config.yaml
mlp_ratio: 4
residual_init: "none"
beta1: 0.9
eps: 1e-08
max_precond_dim: 1536
steps: 13300
warmup_steps: 660
Rows from block 7 of a small image classifier, named by matrix and row number. Rows with one number within an expert belong to one neuron, the router's apart. Each number is 128 + 32 x the weight over its row's rms, rounded and kept within 0 to 255. All counts start at 0. Numbers have three digits each. After the name is the row's rms in percent of the matrix's.
Before each expert's rows are labels from the 100 images, of 14848, where the router gives the expert most weight on average: "responds to" is what is common among them; "colour at peak" is the nearest of a few named colours to the mean colour under the peak. Only what is clearly more common there than usual is listed. The data: photos of arthropod specimens (BIOSCAN-5M). In brackets: how many of the 100.
# router: router (model.blocks.7.mlp.router.weight, 4x128, trained with AdamW), inputs 0-127
# up: expert up (model.blocks.7.mlp.up, 4x32x128), inputs 0-127
# down: expert down (model.blocks.7.mlp.down, 4x128x32, transposed), outputs 0-127

# expert 1
responds to: order Lepidoptera (66)
colour at peak: brown (62); grey (33)
router.1 110:119121149109078135110164123153126159136141130125101134117101166063119143138079130086168104090139055072139069075105062172148109136112125127155058166133107118141130135147160107115097113121116179116151163105128118131080162128126109175121088140099106139139185135112169086204116187137103163135173140094120150116102075127096196198124144125131157067170117103111105113220095109095162157085112
up.0 105:116125111159107060146149099156113138125114112163182132171122191106067142175146156152170106111112122107198099136173085136169111118139144142157107134183092183075145143128179150097118134119124149089139165092125182121170135164147151206149095161164119140149137180074130128138105120094105082142156171129151121160114132077128090111187128170137142141119204081102102165089091135057169106085162
down.0 110:101096069161117130182170131164152115138151154175092170142119033156153166195082145114062123167191089128103110120143129128140114101147138095146143153143076119184126138148140094141105171132094122209147168096102177154118115094177154098130146115144180217093136121121183115186156069130155104097124157123071133098120147141067144175123137108149143122124141144108110108084122086130104143133138
up.1 109:100115163105178156138162079116136151121177082124129097150110125230115163188152078084119109155135143106110214143125117103121159202152149093171159085105124120117154170129115142172080167102079191107120142168112130092144163116089159161097067087180130142127103135107127149072099098121129098114141131093155091118133116129147130131096215120137077132105162064139125177138165145127136144124171
down.1 102:156073144149161176116139133111103096105055077127130109033146063101100179118134172080136118123134135137087140106131146120079095111110104134095080101164110159081130106098077223110115161136054098161150133110085155081128110083112165143111159113111134106136082139133101153148146213132117175143135137091118131094067176142093117191094113159131127116117141117146103076111139098148153141158151
up.2 096:156151114158134100110154151097135136212185165130119146187093140143131154177116130115148151087091130122085140081109112052161164169118110085136103107210113152119147100142128122085085156117123164132126187119101081179142095178098054100124128128141126167094091126111191088129165126120085170171110076159148102157100104112121105090150091076099125069182122105137096072131157171135106123113161
down.2 093:099148111146082209179136083150104198092116231122149094142083165155137139070076140149144120172123108139183114142106079098089093095144126125099156089086147130150067186105135105110127117140162143156155174158080129127129143115157047106123082092114130180125135124100136099108122132113128129066154150168090122133128088190141111088123138085106179106129124101178102164139105119091138147136175
up.3 098:054126115091069174141192117116128142122134091107078102109142154114122214177127102096128091113136104118055146131081136176157137078182125146070150097103114144114122138119160077101131170124116156150128161140097085126037136107092166172145155087144158194153104176121119162176120123140150126105116110155120131101081098071112116177118167112074129113136081140135146150150084093159147102180100
down.3 094:144142160169147134129179067160124161118123158126101089159092121149153159189112133101116138149132195123164117176105164121073184157183119137146098163146097091146111145101179191131133133140073104077072088126158085116084134111164147134155120175112082074092121147091147054176100069129152114130159075122130083129178097148181147110150139165119158089172147097168119145090084170120118092145125
up.4 104:117142102118104097102112060092098105147117152124159070121203109212095104127120117065152108129051066131160149171121075203113095143149134119143127124145137177081101102131112109136150153090102119137083095142142122081140130127155088104071121131160163139126099138143180129088071114192139110151174087109176118146156156148118077121105117093089109126147147150189069134087157154074106108097139
down.4 103:183138104159150112155158135122111125076181168098143128151110128114096167098129137128192181102119142133128136103172114121119159137114147142141166133102137171073132044164090118162185138173143130059140113101108092095126151081155074104088186097147097119174081152153145153183093121123079113087060120137143144133076127131084129125091079148074122121106046140079120150141184105154158078124158
up.5 091:088107111100113148087126144113156117102101043099157099130140188150148162093164182097132074100158238137176156164107169125130145124157109123151147099150124125133162147155104144171133124151094151103136165128118116175152154104161101130112117178113151161094084124164080092122171113128100165206096117119081132095101092085060143081120117085102082145106105094126153122176111104147142170080066
down.5 089:150176100123115115081125089133089078134144090153120138144173125083147108095093111144147150094197180130127125165123098105130155119052083110090096189151079138104157141085181095066156092140111098138136179085121122126160130072104163132154169132124114194152107209129113156135136196162174142086139084162156126126125160109117167154106103161185148155071131144115134166098098082109138138183100
up.6 111:083164115117151065098121205138118151138076132118159038113054119170111160102116154137129118118116116066200188100079122111187075070112115120084168141112146143114134132131086102122149130148127163113173197119110098136122188119178120151123135182130097114101182085105127142149140152104156131129152121144106156090090153107089083126133114131135132042116201101118083119104117117121094098116134
down.6 096:087127106133080129129157145132138170138108104134180143120186174160073147135124151040124208110186053200102134135143142158094141171091096115101068099098142160152137112134105155114153101122186150117109150161199115111139165134129098088090087099152118144092187131159191071116120170144117156171140055106135128177147129143098090134119121155134117182145141084138148141125099162128120142092093
up.7 103:116146170183145117070102141157181094126118143148106140074086137173165157172124084162098147121130128095141154172090123197144139060103145114156161145130089172146037111120117140072106116103131122164132121132088148055136159142058147114110129167103179168099131118151113161177138149161148115188097096142102120107101127195127110087213100135195112115125139161135094154150147095115096098113118
down.7 095:178162127088096134096125098122130158106077127187181137183159112083059172114113188153134070129085105098162150096148135129149105090143098143171139174145110130117221119135122115085178086059173133098142122176108145090143162124136133193163125070044158136163155101114158116114129100123140133143120111104115081156119158113140150164112180092186144158118116104132135134133162176123146154065117
up.8 104:193178207117113101158153126132151105042116134191164113085174133114166146103138210131156107118081138148132129156132152147091163145141146127116125148093140102191095112107064136154130174073129132148129155159115129164157121096116161128181080154089127112095174152122139148092126164146063137115129077149138062101132167165126133107127083106102175156121131160106173160164129098115145129032126
down.8 097:137164145114123115167200148152118079119175144142112112143176161168124146087143151072170117049079091140117109142135130134135137129154132137131084126070165127094131108183149065144166083144196170129139104142091110107152098157148104167138087143194141085125079128173125175074180137107090085145117098113129127115198154103092164134092192151085113165148138068135143118093117136189112143167099
up.9 098:159114137124162119106178169061132131121124165158157121137124100098115134040180132112151112149146108153084089228132118067103152102092144099158128130110118141124148149134117146198119068123097170157150103163132177150142144127164166106159132106105153106121122094149130173080095161137144097099102104134112065113143072150168081126140210147126161157173129108171112180088169069109074124127083
down.9 097:118060159077085096143108197111103157132100120167138092193135153113130117075099188142119154160100082050111209111126113091137104105168122131136136127227103147154159165148139131073145111069136124100105089077113132200136153121135068198162090142143150121155096110137119146158102110103088143142127180173139126099107105122113104100099150138103136095201114152111123140129151114144168151100125
up.10 112:063141183086127127159099143128087123149105188154137137073118125158165102144168160120173101098116077156115212162141144179164104156105138133154141140098089169104179089149090064121105145151141090209107204205096143146137121107119122144134094136103119174085127126101143111176161115109157154149160119123108118179094111136120105166082157144134081115121125154136157117143198107065168111150171
down.10 102:123136169098089125115147172130090120174113168122125116210066139143147114126188119150169142067047125146140089119090082131118143161117111072140102122095138098140107092120159134106163073128159141116122209145159144119115147123115071099159057109153117150149119164165111093116105103110118069105161148128105136104110174125122150121176120107143115139094133090182083164058126124145112089080027
up.11 079:138151099130169145104104132159141120117153067104135150158095143119166160126126145060131123124117141141154124147056021137119122080126184096166161140157113147113166140108216140129198072115149088125171182087141141099148103160152115231126103150137119117151106143132125159124179089149132052104138085118136113117085102171125155139135105188168142100138177191124103129075126113126139147129117
down.11 090:125134158101108127165127175160083123143042085176172142109144140090121106105155091114117134123084128151109133115158138104191144139122115149136081161115092138185100172068096112107139169109179108165099105158121139120164122149037222149084124128115222168155081097150135120185121145083083105095137160115130127164150128098097209147131150074131142121147156169153118138101108117130091138124145
up.12 090:136160126203113162097164088202139111144078141182114177113096120124154115124117130155156118083150123114102122150106163092112116093128122124132082152112146111046159099165164100154131114102125161198185119184118128151079189112161159071150115157161115127109119138130111166125103073114151144152126184125117110123086086136203162099118113114083099184100161085083084116135094146112190143063160
down.12 089:115142184078149129197131122164152139121117133123134155142140161108134139108155133056120060098078186112108112092117132089149118090088145103129117185126128154106156093150092142113085142147208111091135149115114099115096163100179072139096169134137195091050148120129070134126144147158107146106160152091153086167075114158139126118088089138071070121127077122087137119204187165162127135123118
up.13 117:115168092123144111142141096121128087114151125124137109135157129064128064066124151126123086099149157152088157063181114013128155177080150145123088166143111159095105120123152149150130148164115121113097130153122106119126090150167115180119098147127158105162072150158154103161129120111092104208136126115145141189172039131118169116050113094125215126127141081150135118117116134123097155088113
down.13 109:140102134139131163120142117141132127105091057118122171148125119118134129094151160193123121053200185086146111060124185194156148104123111144114181112105148097066171135143158127061118129091113131106161118117095114179142153157118076094141158086119155128130139128040172105109194123152136124138146130133141093151201125119121051101107131106105127151135177053094145137128105173115179138121139
up.14 090:119096106138153141180096164133154144064206137074125140159102147099164113123172157163186155160092132167128194124180147179114167114137124109151151110151147168134131183152137142117166072139115105164108162084139124107113142150119112110107094089142216147130047161145128118130104126074154087052122106162099111153168129120147118159162151197138147132151113142104136112150065083064094104126169
down.14 103:162156186145149099162135097156058158133100149098109116125110177080113133196110149085128116113093128137096145118107108189115166098158091103154104122127122144163067133131129124227093129077128130114151134118151078167106103139129064229065130175131171095090120090135130196062120155151145107157148127100127083158128130154179101094128134145112125118197104184124112101113162119143143130143148
up.15 102:103106127143103089103116096097153153156140163170107157113140132065132164112095159108187123120127142175117168114116135112085139171143157142136096120118078125181120123115202169179166126165140120152109130155090167187097156111120192159128192124142183163129135197085115147055131090116153115132090140149204110150082139076149154123210164102090110183143141117155125100119081128165098111076142
down.15 107:119071137156127092165136143124127090100155129115166107203139202114147132093150121121101169135129101125136136086097153070165090178134130085104152118162103162052118100106101188101136155133155200156092083100087180129106180108149044135154140159085110092172145097204151135141127129099121164129105094134162167117156098105144122139114074114139113171102176120167059117097102160130120127144175

# expert 0
responds to: class Arachnida (54); order Trombidiformes (48)
colour at peak: white (73)
router.0 095:098094100159129123159174075118175158131118101145158163122139083138184080090158117187089160143092157191206124131133097216126121166155126114116183102101150108108153119073183144139161123150098150119171144150143118123134094146089129109108095128149130118143019152120097129096129063122132118101115150160105083123135161072128123110115062131155090117135149171127155127130131177173155174141197
up.0 095:126093072133117159161107050140174143127155132116115123147148105127143116071166092139093094080117107108151127138103184108120127101124107098125127144153111108105162081168161155173124105168020145145106137154115129098157174082137120146149164183158105135117130179119141149050155167120102096079104096050074119107099101101163146127105069153100108116154099105155148117101193173126151182090179
down.0 101:107156123132154121132105139136137127133142147148131110185150168085128115146147139119187091145078110115149128098080058167146146199100134096118100104104088182119117125154155157172137123179165094128164173136093089106072138144135138130153158101075189091103136175094149132140115094123114143144078069053169187125124100082074090124114186145100117125107119040171118142173125084155200135110112
up.1 102:126112179161106105121116130228105141115142154214134131145116137120139124098078119172099133127191112127089168133118136170118158152155181118112137181140113153166125102147105098110192155120168060111157150185150107068116092116046132126162137135112113119162091098141199146143137157111119103118115124121148125121110170088111109094130138093140085156152095062204072165145155102172112127191147
down.1 096:076127097130188109091151108126078115169098095124147079098143137140239164164129102134100131108087157086133116137116154162151128121135100161129106082117152153154122097100146103136056130166064114122122110146132129159122102144041224177106179233118116117130148075140116138120167172102136152129180175131099136152140118076159137121150166134133166125143127144111142141128085124091101101085148
up.2 111:142145153142115106137047145208107126110149172223098113114088098162191101018118132144107143186089105160109097139108139105141092131169126126152056199140149141200169189118126159102141160131143138125094127155145146133095082130091138129128115095171099187080092104153158124121129156141141194156138124098104136162134145128130071164141131093175121110102147120144105106121134122128100118141162
down.2 096:122078095164135136106070073170113163170139108128113069127138114175137149206133157105133158171132164080104180132100181115116139168112138133153084164173130080150198174162151172137051137160095152115146126160175140162118116134103170170125149111115049119114104104059101080133134177133165083086135146131131142105132134121167125094194137147156137086175132141086146119148122123100152087179149
up.3 089:127073107097152168166122152125149108111115119167112149144133189105128146142153161169168158110085179155128105209137096083160170159173168100103179131151149108085092156108066053122111165126121121113080151125105227111149150131118088130107149192137127074141085188113107123126156134068119135179118126131126162204162130092071149125115111104126091136120158132209117155146153121139139148140139
down.3 091:159114110151137145112107154124091189092139113131155195135147107204090154167116203125085092181113054137099208141110133149069163160062100101138037128180168125174164147108159139085082111077150108124165149137103105132147157122175187097140069146158104121131170089139088105101086096127120134100132104098137108156116084137141105109158118127120142086128138132079127163109142152138143093118135
up.4 081:130137108212123092181102093093141108169111139056099121119041072157099171095150117182170108127159179142114111081206142162128126131184133171082085119146119102158125125138086168118121147108186122091099095128106177151093119163109082124125165124135146116168142069117182144110155132144177106120096171150151066157130074067136095124124142158065142132099112127152112126140091164117140122116103
down.4 082:154111132161109155082140127080121115137163084166159093140122141112109157152121099168079131133133095148130166161172079103138201126155130178144150064068119167148121084122100099155152092110132122088143109117128122201081078188106101082103129120117172145137065140156144076073127155143131091130191165133111102118106093172095196138150193127103129212148137124166149116119104101176171115105170
up.5 082:211124171102117055138189138164094100075134147153119098114137106080105166165154164115165135062107131116159150123181112124112144145125131136141121130124130088143095161116150105108082154116115140132207097045145149151130095134125076104109131185144152098057149108206136101173116113121048129142154087138177148137165133147106170123095133144118112118155132149187081146131122178089096107129064
down.5 097:178111151174170151112131121128156073114109133108069094094147156153094145107119123134090167147119140119126164132125088087185145075185090130143105132154174107073137134117122108126182139109137075121105172149111122121135202072199119150173105116175096108134176096111158140133110110186140082115158087142130126113090146161142108080074063143166071140079067177105159125076099175076126121154148
up.6 110:188089097142142177120124143099118107137131177132132075078136107141222196077164140093128140109086178120103124159170122174122160124072158156192136145111107129119136145100097069137166095198170164153121107172099160102132121147087140090109110145129119138086185116150153187112123090146120149087173086103134085097115138126107111108098107111192159118187183119096120140144152160094071149155148
down.6 101:180136162130125076190159150092107081143141104117097078188155103147132148152097132083074135086159138152124046134113119144043153090109107045105097148168171121162126147093150149162125115207101135103142151134087117171115104076154085108142158070163113151148119153110113107146154132111123077118193073106096117110156165176128109122129047090093164118092138088117126132105137137143109143139139
up.7 100:080182179176131149088110111166164150169123089148139117181155159149139097119112103140127144099160117098179094137131049130133124121160110127123154120138106101082165134177116119165060121141136155091137118168130135092129164110127124157132105119165074125096156159085147128138155115165187143104099179078128168049089188131106146081080160155148121169173111127097135113128119178108074233169107
down.7 107:163144131050135141067105133108135129099093093068131130117158127107183155136175122169138153154131166143206101128140140130184098113151149108152145130115127145129194103202156105117115116150085156041132107088191132107112159088182114122157164016163118132157147178105092157127151135138129097136112120139147100081112135147137115154141169137137125158157130117145140056135183113175136101166071
up.8 112:120087135196150121126028118146133127154140139090124074099121083111150152094159133161162155123086144139097122105067119150098103139156166115071172102143169154131126134134136158103171165121129170145097126165139156121142113117058129110143178061113104115195097125131160110111115129084132174174143131139107111111073051111115101135065102156134075191148152106133094100083082182149191144158095
down.8 107:165104147123078089116068103109105172094163172101130117141161123132105122166179106111151141102156106104121123104081113159169141117144122144142183144048134114123129129108093188136157118117124136108152129095142175194140092083072124090162181120101106163154104113102126072165095118100109110170130106105169123132114173102127137089183092085154065099159188166186107131107208097136124129183054
up.9 086:194141172121183150114132161134077122172150087128152131111105171099151187129129144046149136144113136074122113062138112129159149140131156165132134117150093082109112128115131113143147107152152162176073113165154216087132139178095093091112153099145150110125164185117132142192143149122179084119166087152134151111040096115130103137155069088098091104173128124105162131149162108168166164164081
down.9 091:165158115139135147097114089084121085170124074178099135142146172158118150093129123138148124114159054112136086095087160184097162083138108085118171120150142196141164140119186130134123108101159092185088162130175156160150098129138156129109111108128157169087084122153120115088174114116221165186146136099054097160158159059138136167101101116110119116120156138068166133119155104141126177182125
up.10 101:148127137145156032150139189133169148156114132231170136125102113171170126144116147083111135141113104154175153136176121179142142164165121112175154109148138086138164136088155090170125142159132103145145102200106091095098079095125120082128109193183166043088102110107123120092151131135151115123145143106129131120146185092130143103106162140128131153131088063117131124186143058080141088131133
down.10 111:139169118073134187104133053171122128158136111130140112126095069185211083132170136145116129105160111160129159146150136126197176083108139127102129096114117155166134111137126173082162113106085130153118121145107129135136143126141197136085126096056143128096151190088141196150141090157113156149213172121127162074144161129173102137064136093181155105117119117065180137117112101128112125142121
up.11 116:099113099127080090099206050100125140115123139158155127092097160068134096126138150107128078154131128175136093119132153165132100198112126188091146132127108110112112180084072111158133134149158157184172173110108129124120145208185137156092108114125136098139087098060146205184129105109138111152124104068133144125134176091139102173102146092130133166143122151060143162074098132140135086115145
down.11 106:172136158112087131174170208089167199156121124184142084166115151049145136096206146135081089110135116174115125141179131117122123144153116100172121161153082117165110058140112108166160120134101080083126143137082111144160141107138086158104099125141120107089173134173115102103087145167133170139091096109139109131170078125110122115118100074072136103121095138098090097197074168146136108103107
up.12 104:148081166077157137141092131164129115056105139143159106120162123179117051073161142149153170174109150116144174147101143064116120166166123129139157179120165169096121093097211148115154174113080117122165129095102118146093161125087140099122107102152184156113068146165149155082150163135129128168132139123160120156149130076081086066095108128097105187135102159159125078157143113110173066116151
down.12 116:063200109114111170131103154130121127131106181125177117074144040091096062142118179156115110139142133121130135130091098125088152167166098190138137134111086087142133154129153136068113140079143187103091107153154134089112122168113142115110097144181121163093138166127129063174173070124113112057095156132141097139176145122151184112132123135161096116116136116135080122188117095079205138126106
up.13 088:083188163142112149094125145157119110104109153128215178131172184177155147139094092152096135090118114099087154172115115121120153209147110092114184110131172111113154096139091116107138135196126147152092161092162110113148149106135112092131097117137166161118156149177139153138121122093139122173156163100116139116123146144162093215182067087177078168097127118162154093150093135122064087083166
down.13 093:132121145148140144140133134178109150181153109127098095059156117115127125053140129103162115139170182131163131135048131135159103134039125155092133110182103148185101122101125135062149086172101121147146136110065122157127131137149146113068071128143126089156093094173137168148090068122124113172117091090139127179120138087146125209183160154128184095135155093120146110205128117129147159140104
up.14 103:149137102190163140095125147102145187146159113158152128150116214143166159141181101137088120111071121118144157118124145111163124090082123105087169157120154072167173155112118097111135169161150075080138142200143110123116112096161123065099181099143101150149139164100100144094093095124126117139093163066076116095121145079140110086132080130101104090171098131185124145111097203096108190171118
down.14 107:122143097106152113113121172137149133113139053078161154123152176113160191122179141106154143132091140119155127131118098174128110122201157100121094135113143167125180180132115164148151123222150083148090157125135138197180162092137062168094130089106053116161144151147141091117132073147142160131077126093096138122090129141142125151082091082091138086078116107096102157151104050166140138154146
up.15 090:087073129143126127131130083115166175114108128125103102121148111019132139118117109163197138158063069157156116133166104186142160112128064101091135133110193123128099138033111109149153159075107104100119106146193092161142088169141143091151170097098138129098136145089138135094109190117170097109082072162079134119129110152142157121132134112156157160107144106174128126086143056125121104119117
down.15 088:132104085141186205130120176070136119148088152180147154092086122065078127123127128130153137199093118126099135160149074159105102129149140144150118060135094109138091138089120164168151135124105176168150146120155108095079096136079084098122119138138081196132128156113153113157178114121148122121136140163168172135086081191186097172141123139121119120198116195165111153125166130094092107178105

# expert 2
responds to: order Diptera (77)
colour at peak: grey (76)
router.2 084:153142158120123135138097107070088136145137115155132034124124130171122169153142120092130088154105200121119113163090181113123131093130113119150122132104196137183140124177050110106140165144111088118043126102122122142152138149165112050120208094105090153101145083065137143084146120174118144154127088133138140122167160138130090069167076149096125149174106128171118150069136082117120149133080
up.0 104:111103139124098137085101104087148138085170089096082132099150132176147106079182110128144123084152177111080149131107111167108119159086121114144085074157160120124042126161102170110158083079080120084058077148114113100108138118161132095115088100132103097150099128086117159122171149077112112093095128094103072128222158129133130084188170168102075156106120124139189140105130149127091121105135
down.0 099:161152123106162100154195122141084117145121113107137098140110135177165147139139140107112127144144160175095069143036136091059154152162093063157111115154149148145160198118182080163115117168128150114128151142123070149146161110196097134115163107215150108150095138147158118136127149123145138143113156110183167137182107150086075107147102116097112093132095128089175192083126165165125063127121
up.1 100:186161150104110057134114108130155171111155088198103119054087148125139090178138157115125166161126140085156117140143116085130113092117126102142132083120129120141157201165073128146156165138119071125086127094088106125147068215112153103151108124150112157073138079113178161069140076127173176167145092134120118144147138148070122113140133174115167088130127123140151157191125114113082184090134
down.1 097:077176128114145110093101110116164138064141172111126130123185134167128124063109094164159136081100103077069172121083125113064069175107129120083105154123116111088155129176168126105082137079100124070144144106126131081124127162207133136126188089135066128142137135092155129149121091089171115142097129168123115158167146120146143161103105180106094095162109069128085125153091128175087152070131
up.2 097:127100163137190130086152097128136115082138119115143108128167109115089147167156146154108116065116129085101147128086189119143204112120099095089126161103169001081179100168123138092131117115143135134092092175124070096143120138137104096129110152084068138131156106115104173067151158089158145163180095164100179101135107143158126154128152101146171138134161133171052159100162137114138092146130
down.2 094:116113146104132106123163170127111135102136157144135178202105153199162128117114103116129170178129108112094104124090178159095142127124191180107199145123162100177114090083127106128141089111146137117129109154125163112178140175216115083166115144168117117139160104148180160087141130119093194070080116183161096171139151109094100133142080161176095100106170153128150157122139168157148112162058
up.3 106:138167127209142093119149102184099170143105130106171179085127188217122148170140152202170137090137132146091113142109180159142145156170145139177127066116146103155144168104148056134117151108137094142029114139140160155106096128147136135139120116168103079147107124174130171131134151128178097117146140138183168124165119065142100098118110126166087136162132148162143117094138127135112092074079
down.3 098:146108124210146045157124163086078090091120096120123109098121155128158128094135153097081071119145156142168140115095141156096129074183076143101121144160192067113147120106104165139100123068100155133174089128083129092114120142111091187108122133133090104200133200137070101119123145090167102162137091093114177119133125142089070145097160079119120145156106089111161147168158151115154144098111
up.4 096:130147092073134115116081103151115103151130209107119100105176098111125237078114116111123136158141137082142155172110129101157138115166193151145131125144156149136125122128115126146165150146153142178056132167148111072142121136160090096138119159082164121116115139172096053143135154089126114169125086132119140118136066109076113144151164145110210118155142093081103102063117055192133148111104
down.4 108:174100195100110148106104106137135187158139124152102118107066146129090182146159095147108127126115098069162126089124089156175095125141207158107179080114161135108089152156141103124143065118153139110158128156119147091160038129098112111133073099154162124081113190122117083110116116148049129145134155169102176151147179128168149114171174121101128163097216117119109105134132132182118134109123
up.5 096:148145136127196146112151158135131084114158081176177128104155125153097136139056131076143121157158089094125101090113102111123143142069111111125128128155144136126127124103134158097117073096112092051128193148127181082160207090157133091151147114169072153088105119117079093113143144162088104084204146131100144076107102146118162035087093155134148142138141108164166103116094137103119160182115
down.5 093:118166108056129107125240106086152097113116157154108159171114127111126088118101073067133080122101103131129104114115145126109158154160139100167122165109104122172095109125128142140187123154142108150115151127161122185110152140036175101168088105128047161144131110160156078147142140096151103094149167109098109073085097143133176100159058093134113102116126147143128127174140176149137206120136
up.6 112:142075157140100102114133085156117124150135126105144119074120146154042200166115031123177117122159112114119136190119115121120132138120156106119109113164125101122191141102107111132091133179112102114162146153128104165077117045161154141143092123147174154154108159102149135112146151140139078135095128101120122195123170113122140081123156167128202110152160147182111143160121118095054032135166
down.6 101:152095174092191218131106138118162128117096157171146169088127152094153114148117165148139126129129125144123104187146165159119162144134160143082190170155170164112181204085120108087205124110093132156156115150102153199182096172064101146115132137119142122091102081110100159128093090085178157131098144121157108118098150129101152103072101100122101164133141095093152126174156081165133159129156
up.7 098:180152144137133111083179108139119134075176102138094156142158153103074141134092102058130079163098058169094083078119112107122139128129157144113148140099182128163056092166140142130121101075112157136111151130099105154170127124134099131185182183175107104124123111136080150166221146082155077157158110144155090174167101178150159060130120119162095113105104112158123106162128115125131160115083
down.7 103:142167120198088082139140138134071128142155188179139099178125143134126194127089114133143125096161097133098122127082122079096156077177133116189165134142106109126152172108179175113194103216171155126153134128117127121142182077112101073160109167151130129130153145166095107153084134132146072142109155173156132101217116123109179129085130120154124178054124102153095137113127137154152124135135
up.8 095:111126105112171088116108140112144104120152134164095188140155186145114113108151095067098156092092073150134151121098083168124126133082173141125116112116082096110143192114117132135130148163137105120128068110152149161108091166039089087165123183157080116069192083159115158080149125135149105131126121148146115133143081184183205167138128174101103110069170087133110144113182156159146145106167
down.8 101:107155150155151074152159153128108151147154127134158126127147111160084118111097112144205128097107116130148069155144141154088178115100112163104117178127129087156091151100127182104165136143157164197147197114123079149143142154159132160169155093141212120075164073105156139128082104074198113120108154161090120093129074137159125149094113101094140141076113132196047124138098149163169090113135
up.9 096:181095177153137076185168074118105114099108106163126108105193121164086168116140153114113139096085150094169168182079198086145126145124161183118091154110164190124115101119150058173165157144125152122146143072117154163134137131148099129101128115135188129137165149169127094138120146106098134107076119138077135120055098113138183153133101117088162199197167136111125123089120161136102108093135
down.9 101:155139174102080115104203122082077140142130124093153150103124141116102151105127084130162062089103156172200101094195117102097138077137127172146092145159135176118102145134148123099161116152148126128074121128140131115179143176140174144137086139116125107085078121148080137096160183134182164153067137160148126141122106168084162155140106129090097152177191178150134154124156132118226165112101
up.10 095:076139097105095088131114141096136101055120096064107091149177149113093229187089110102145150151126219129100117063157049128099083154139094163149112117105124124093145165169084141121150113131083107139132228141129134169133121122088149103160158110121102107119165106107097183176209126151113147154125106145110116114134123158129121136147123129072092123098132112098081138140140124148121117164134
down.10 101:154092088159139100122145078172157089104121133182120152113111083164164160113085153172118157126186172118125072113118147109139170116098113108107131146164087158123143119126131108106138083060124088127105144147097098179131140116169134167155155095064198122169094089195103147153157110117109103041149109189083147133089193049101124124111135159152171147104111094130104098074137111167153142120159
up.11 095:154136120145169062108111129135146085179157149168096122144146179163195110052120083108146112094076170133116109098142116158153160187097126095147158133138197147122108148100124107138102211113192128064148120147144148138160177130154124116129136052096102096163135127143186131133086137140133101163111193174158101155136076111132161167119106160102077119118129127137080175101153166106131066090122
down.11 098:067088110103134120124126124090111139115106108138173107126153138123141147146151104135089136133179120187120222140170086149223120117143157103110168051137140106140130065111072141145148095130093152215107119161100088109076143095083170151087149157128108135178132156156150134148109093118204121136107127122122164131147047122154112143099085115102191135109117166144171144190151120140110158156144
up.12 110:178128138123165206157132097174109121141124193073156080113133085110169123148141131157105159087105164118101163109153144148141140146133091086119110091138149174096142114155219129110104165131094110181047135119142137170166097130126078120063162091081130142110136101076155092119141072088119114123109091106142174146171082146113094155140120109128082075142131170184155073094177110107113146170142
down.12 106:057132137159104104162116147144147166142168130102154105088143105129139119149105111088099184134166143104150118071113135117126149073106161130155090107095170140196077160145163101154117092171133137096091122109166122112104088129124182136081140199169112084096158135154051110092132190189109136117133111098120136129112092108138128120090152099142087090148059152153154077090143158168101061045157
up.13 113:185122140178136131134058130111135136140101141165108098165128130118141185061104185153111145155108095144133150123111117186118173089100112142078172121116093100169058160127131139110155090124172140110153093125128032142146124112067086133136118150121144110062174135189195126128149083101184138187094133132144167118046139100157063126165142085121116128143121143113124121127173092136085111127090
down.13 099:115120129144146158158089114138121136098142117118088084179104141153110142202113160083181109076161146109099141105167175173173108101118182135142125076118084047122152117107085162105091134143144164156172098113099124136165175121160087152158146138113103142102146107112150122127119165078172155175127114141106116129062165132100182122089150011123118169117099133132125127121217102169085142127093
up.14 105:110075131095137102126057153119113130130156146164192120102175150105091069123120145106157122118085137056068177149156131053153119135145131110135146095117169125153132134112064131187175122184140091194063104092115145144110141120076161150133126078191150195189109127139136115136101116159090116159117074152140127126118138095149113117107154161107152145173048107107092136085150117122104096104083
down.14 101:114186114085119134141109151162123103189148132165131127075135142149139148141168084173136139153048139118097057160136092145102105133163093053121093104139200112182090076147162112101126149141079094139097108121154081096159092149185112115138158154180181172099093160130104136118192135099103151143162140123159094137133129106113164103096145170159123216090155073131136115145124074156146140104156
up.15 098:083117097092147133102074130153073127117120076080143089039169094080105138125188126146121104103081154160119146091095112168156112126153150127139111132060102108168114167084107145117119146119105091139104115108116157147096102119150101112106110126162119136145117092102138133116110135111113140138111127122164037133127210181112057151068160166115157132115146072065155121044113075118102107105066
down.15 094:079095161106104142182118092103072124107164130151117120114059121154118146136162119121093096158089132112143129140118176144197109139128146104103108170093099139118115142164145145151048151135169114163145116110073200101147161159191112080127134116096209078093095145142136089126160170139110115156185137133126070076117191092157133083169177143150159125141084124158130134196107133090147133171178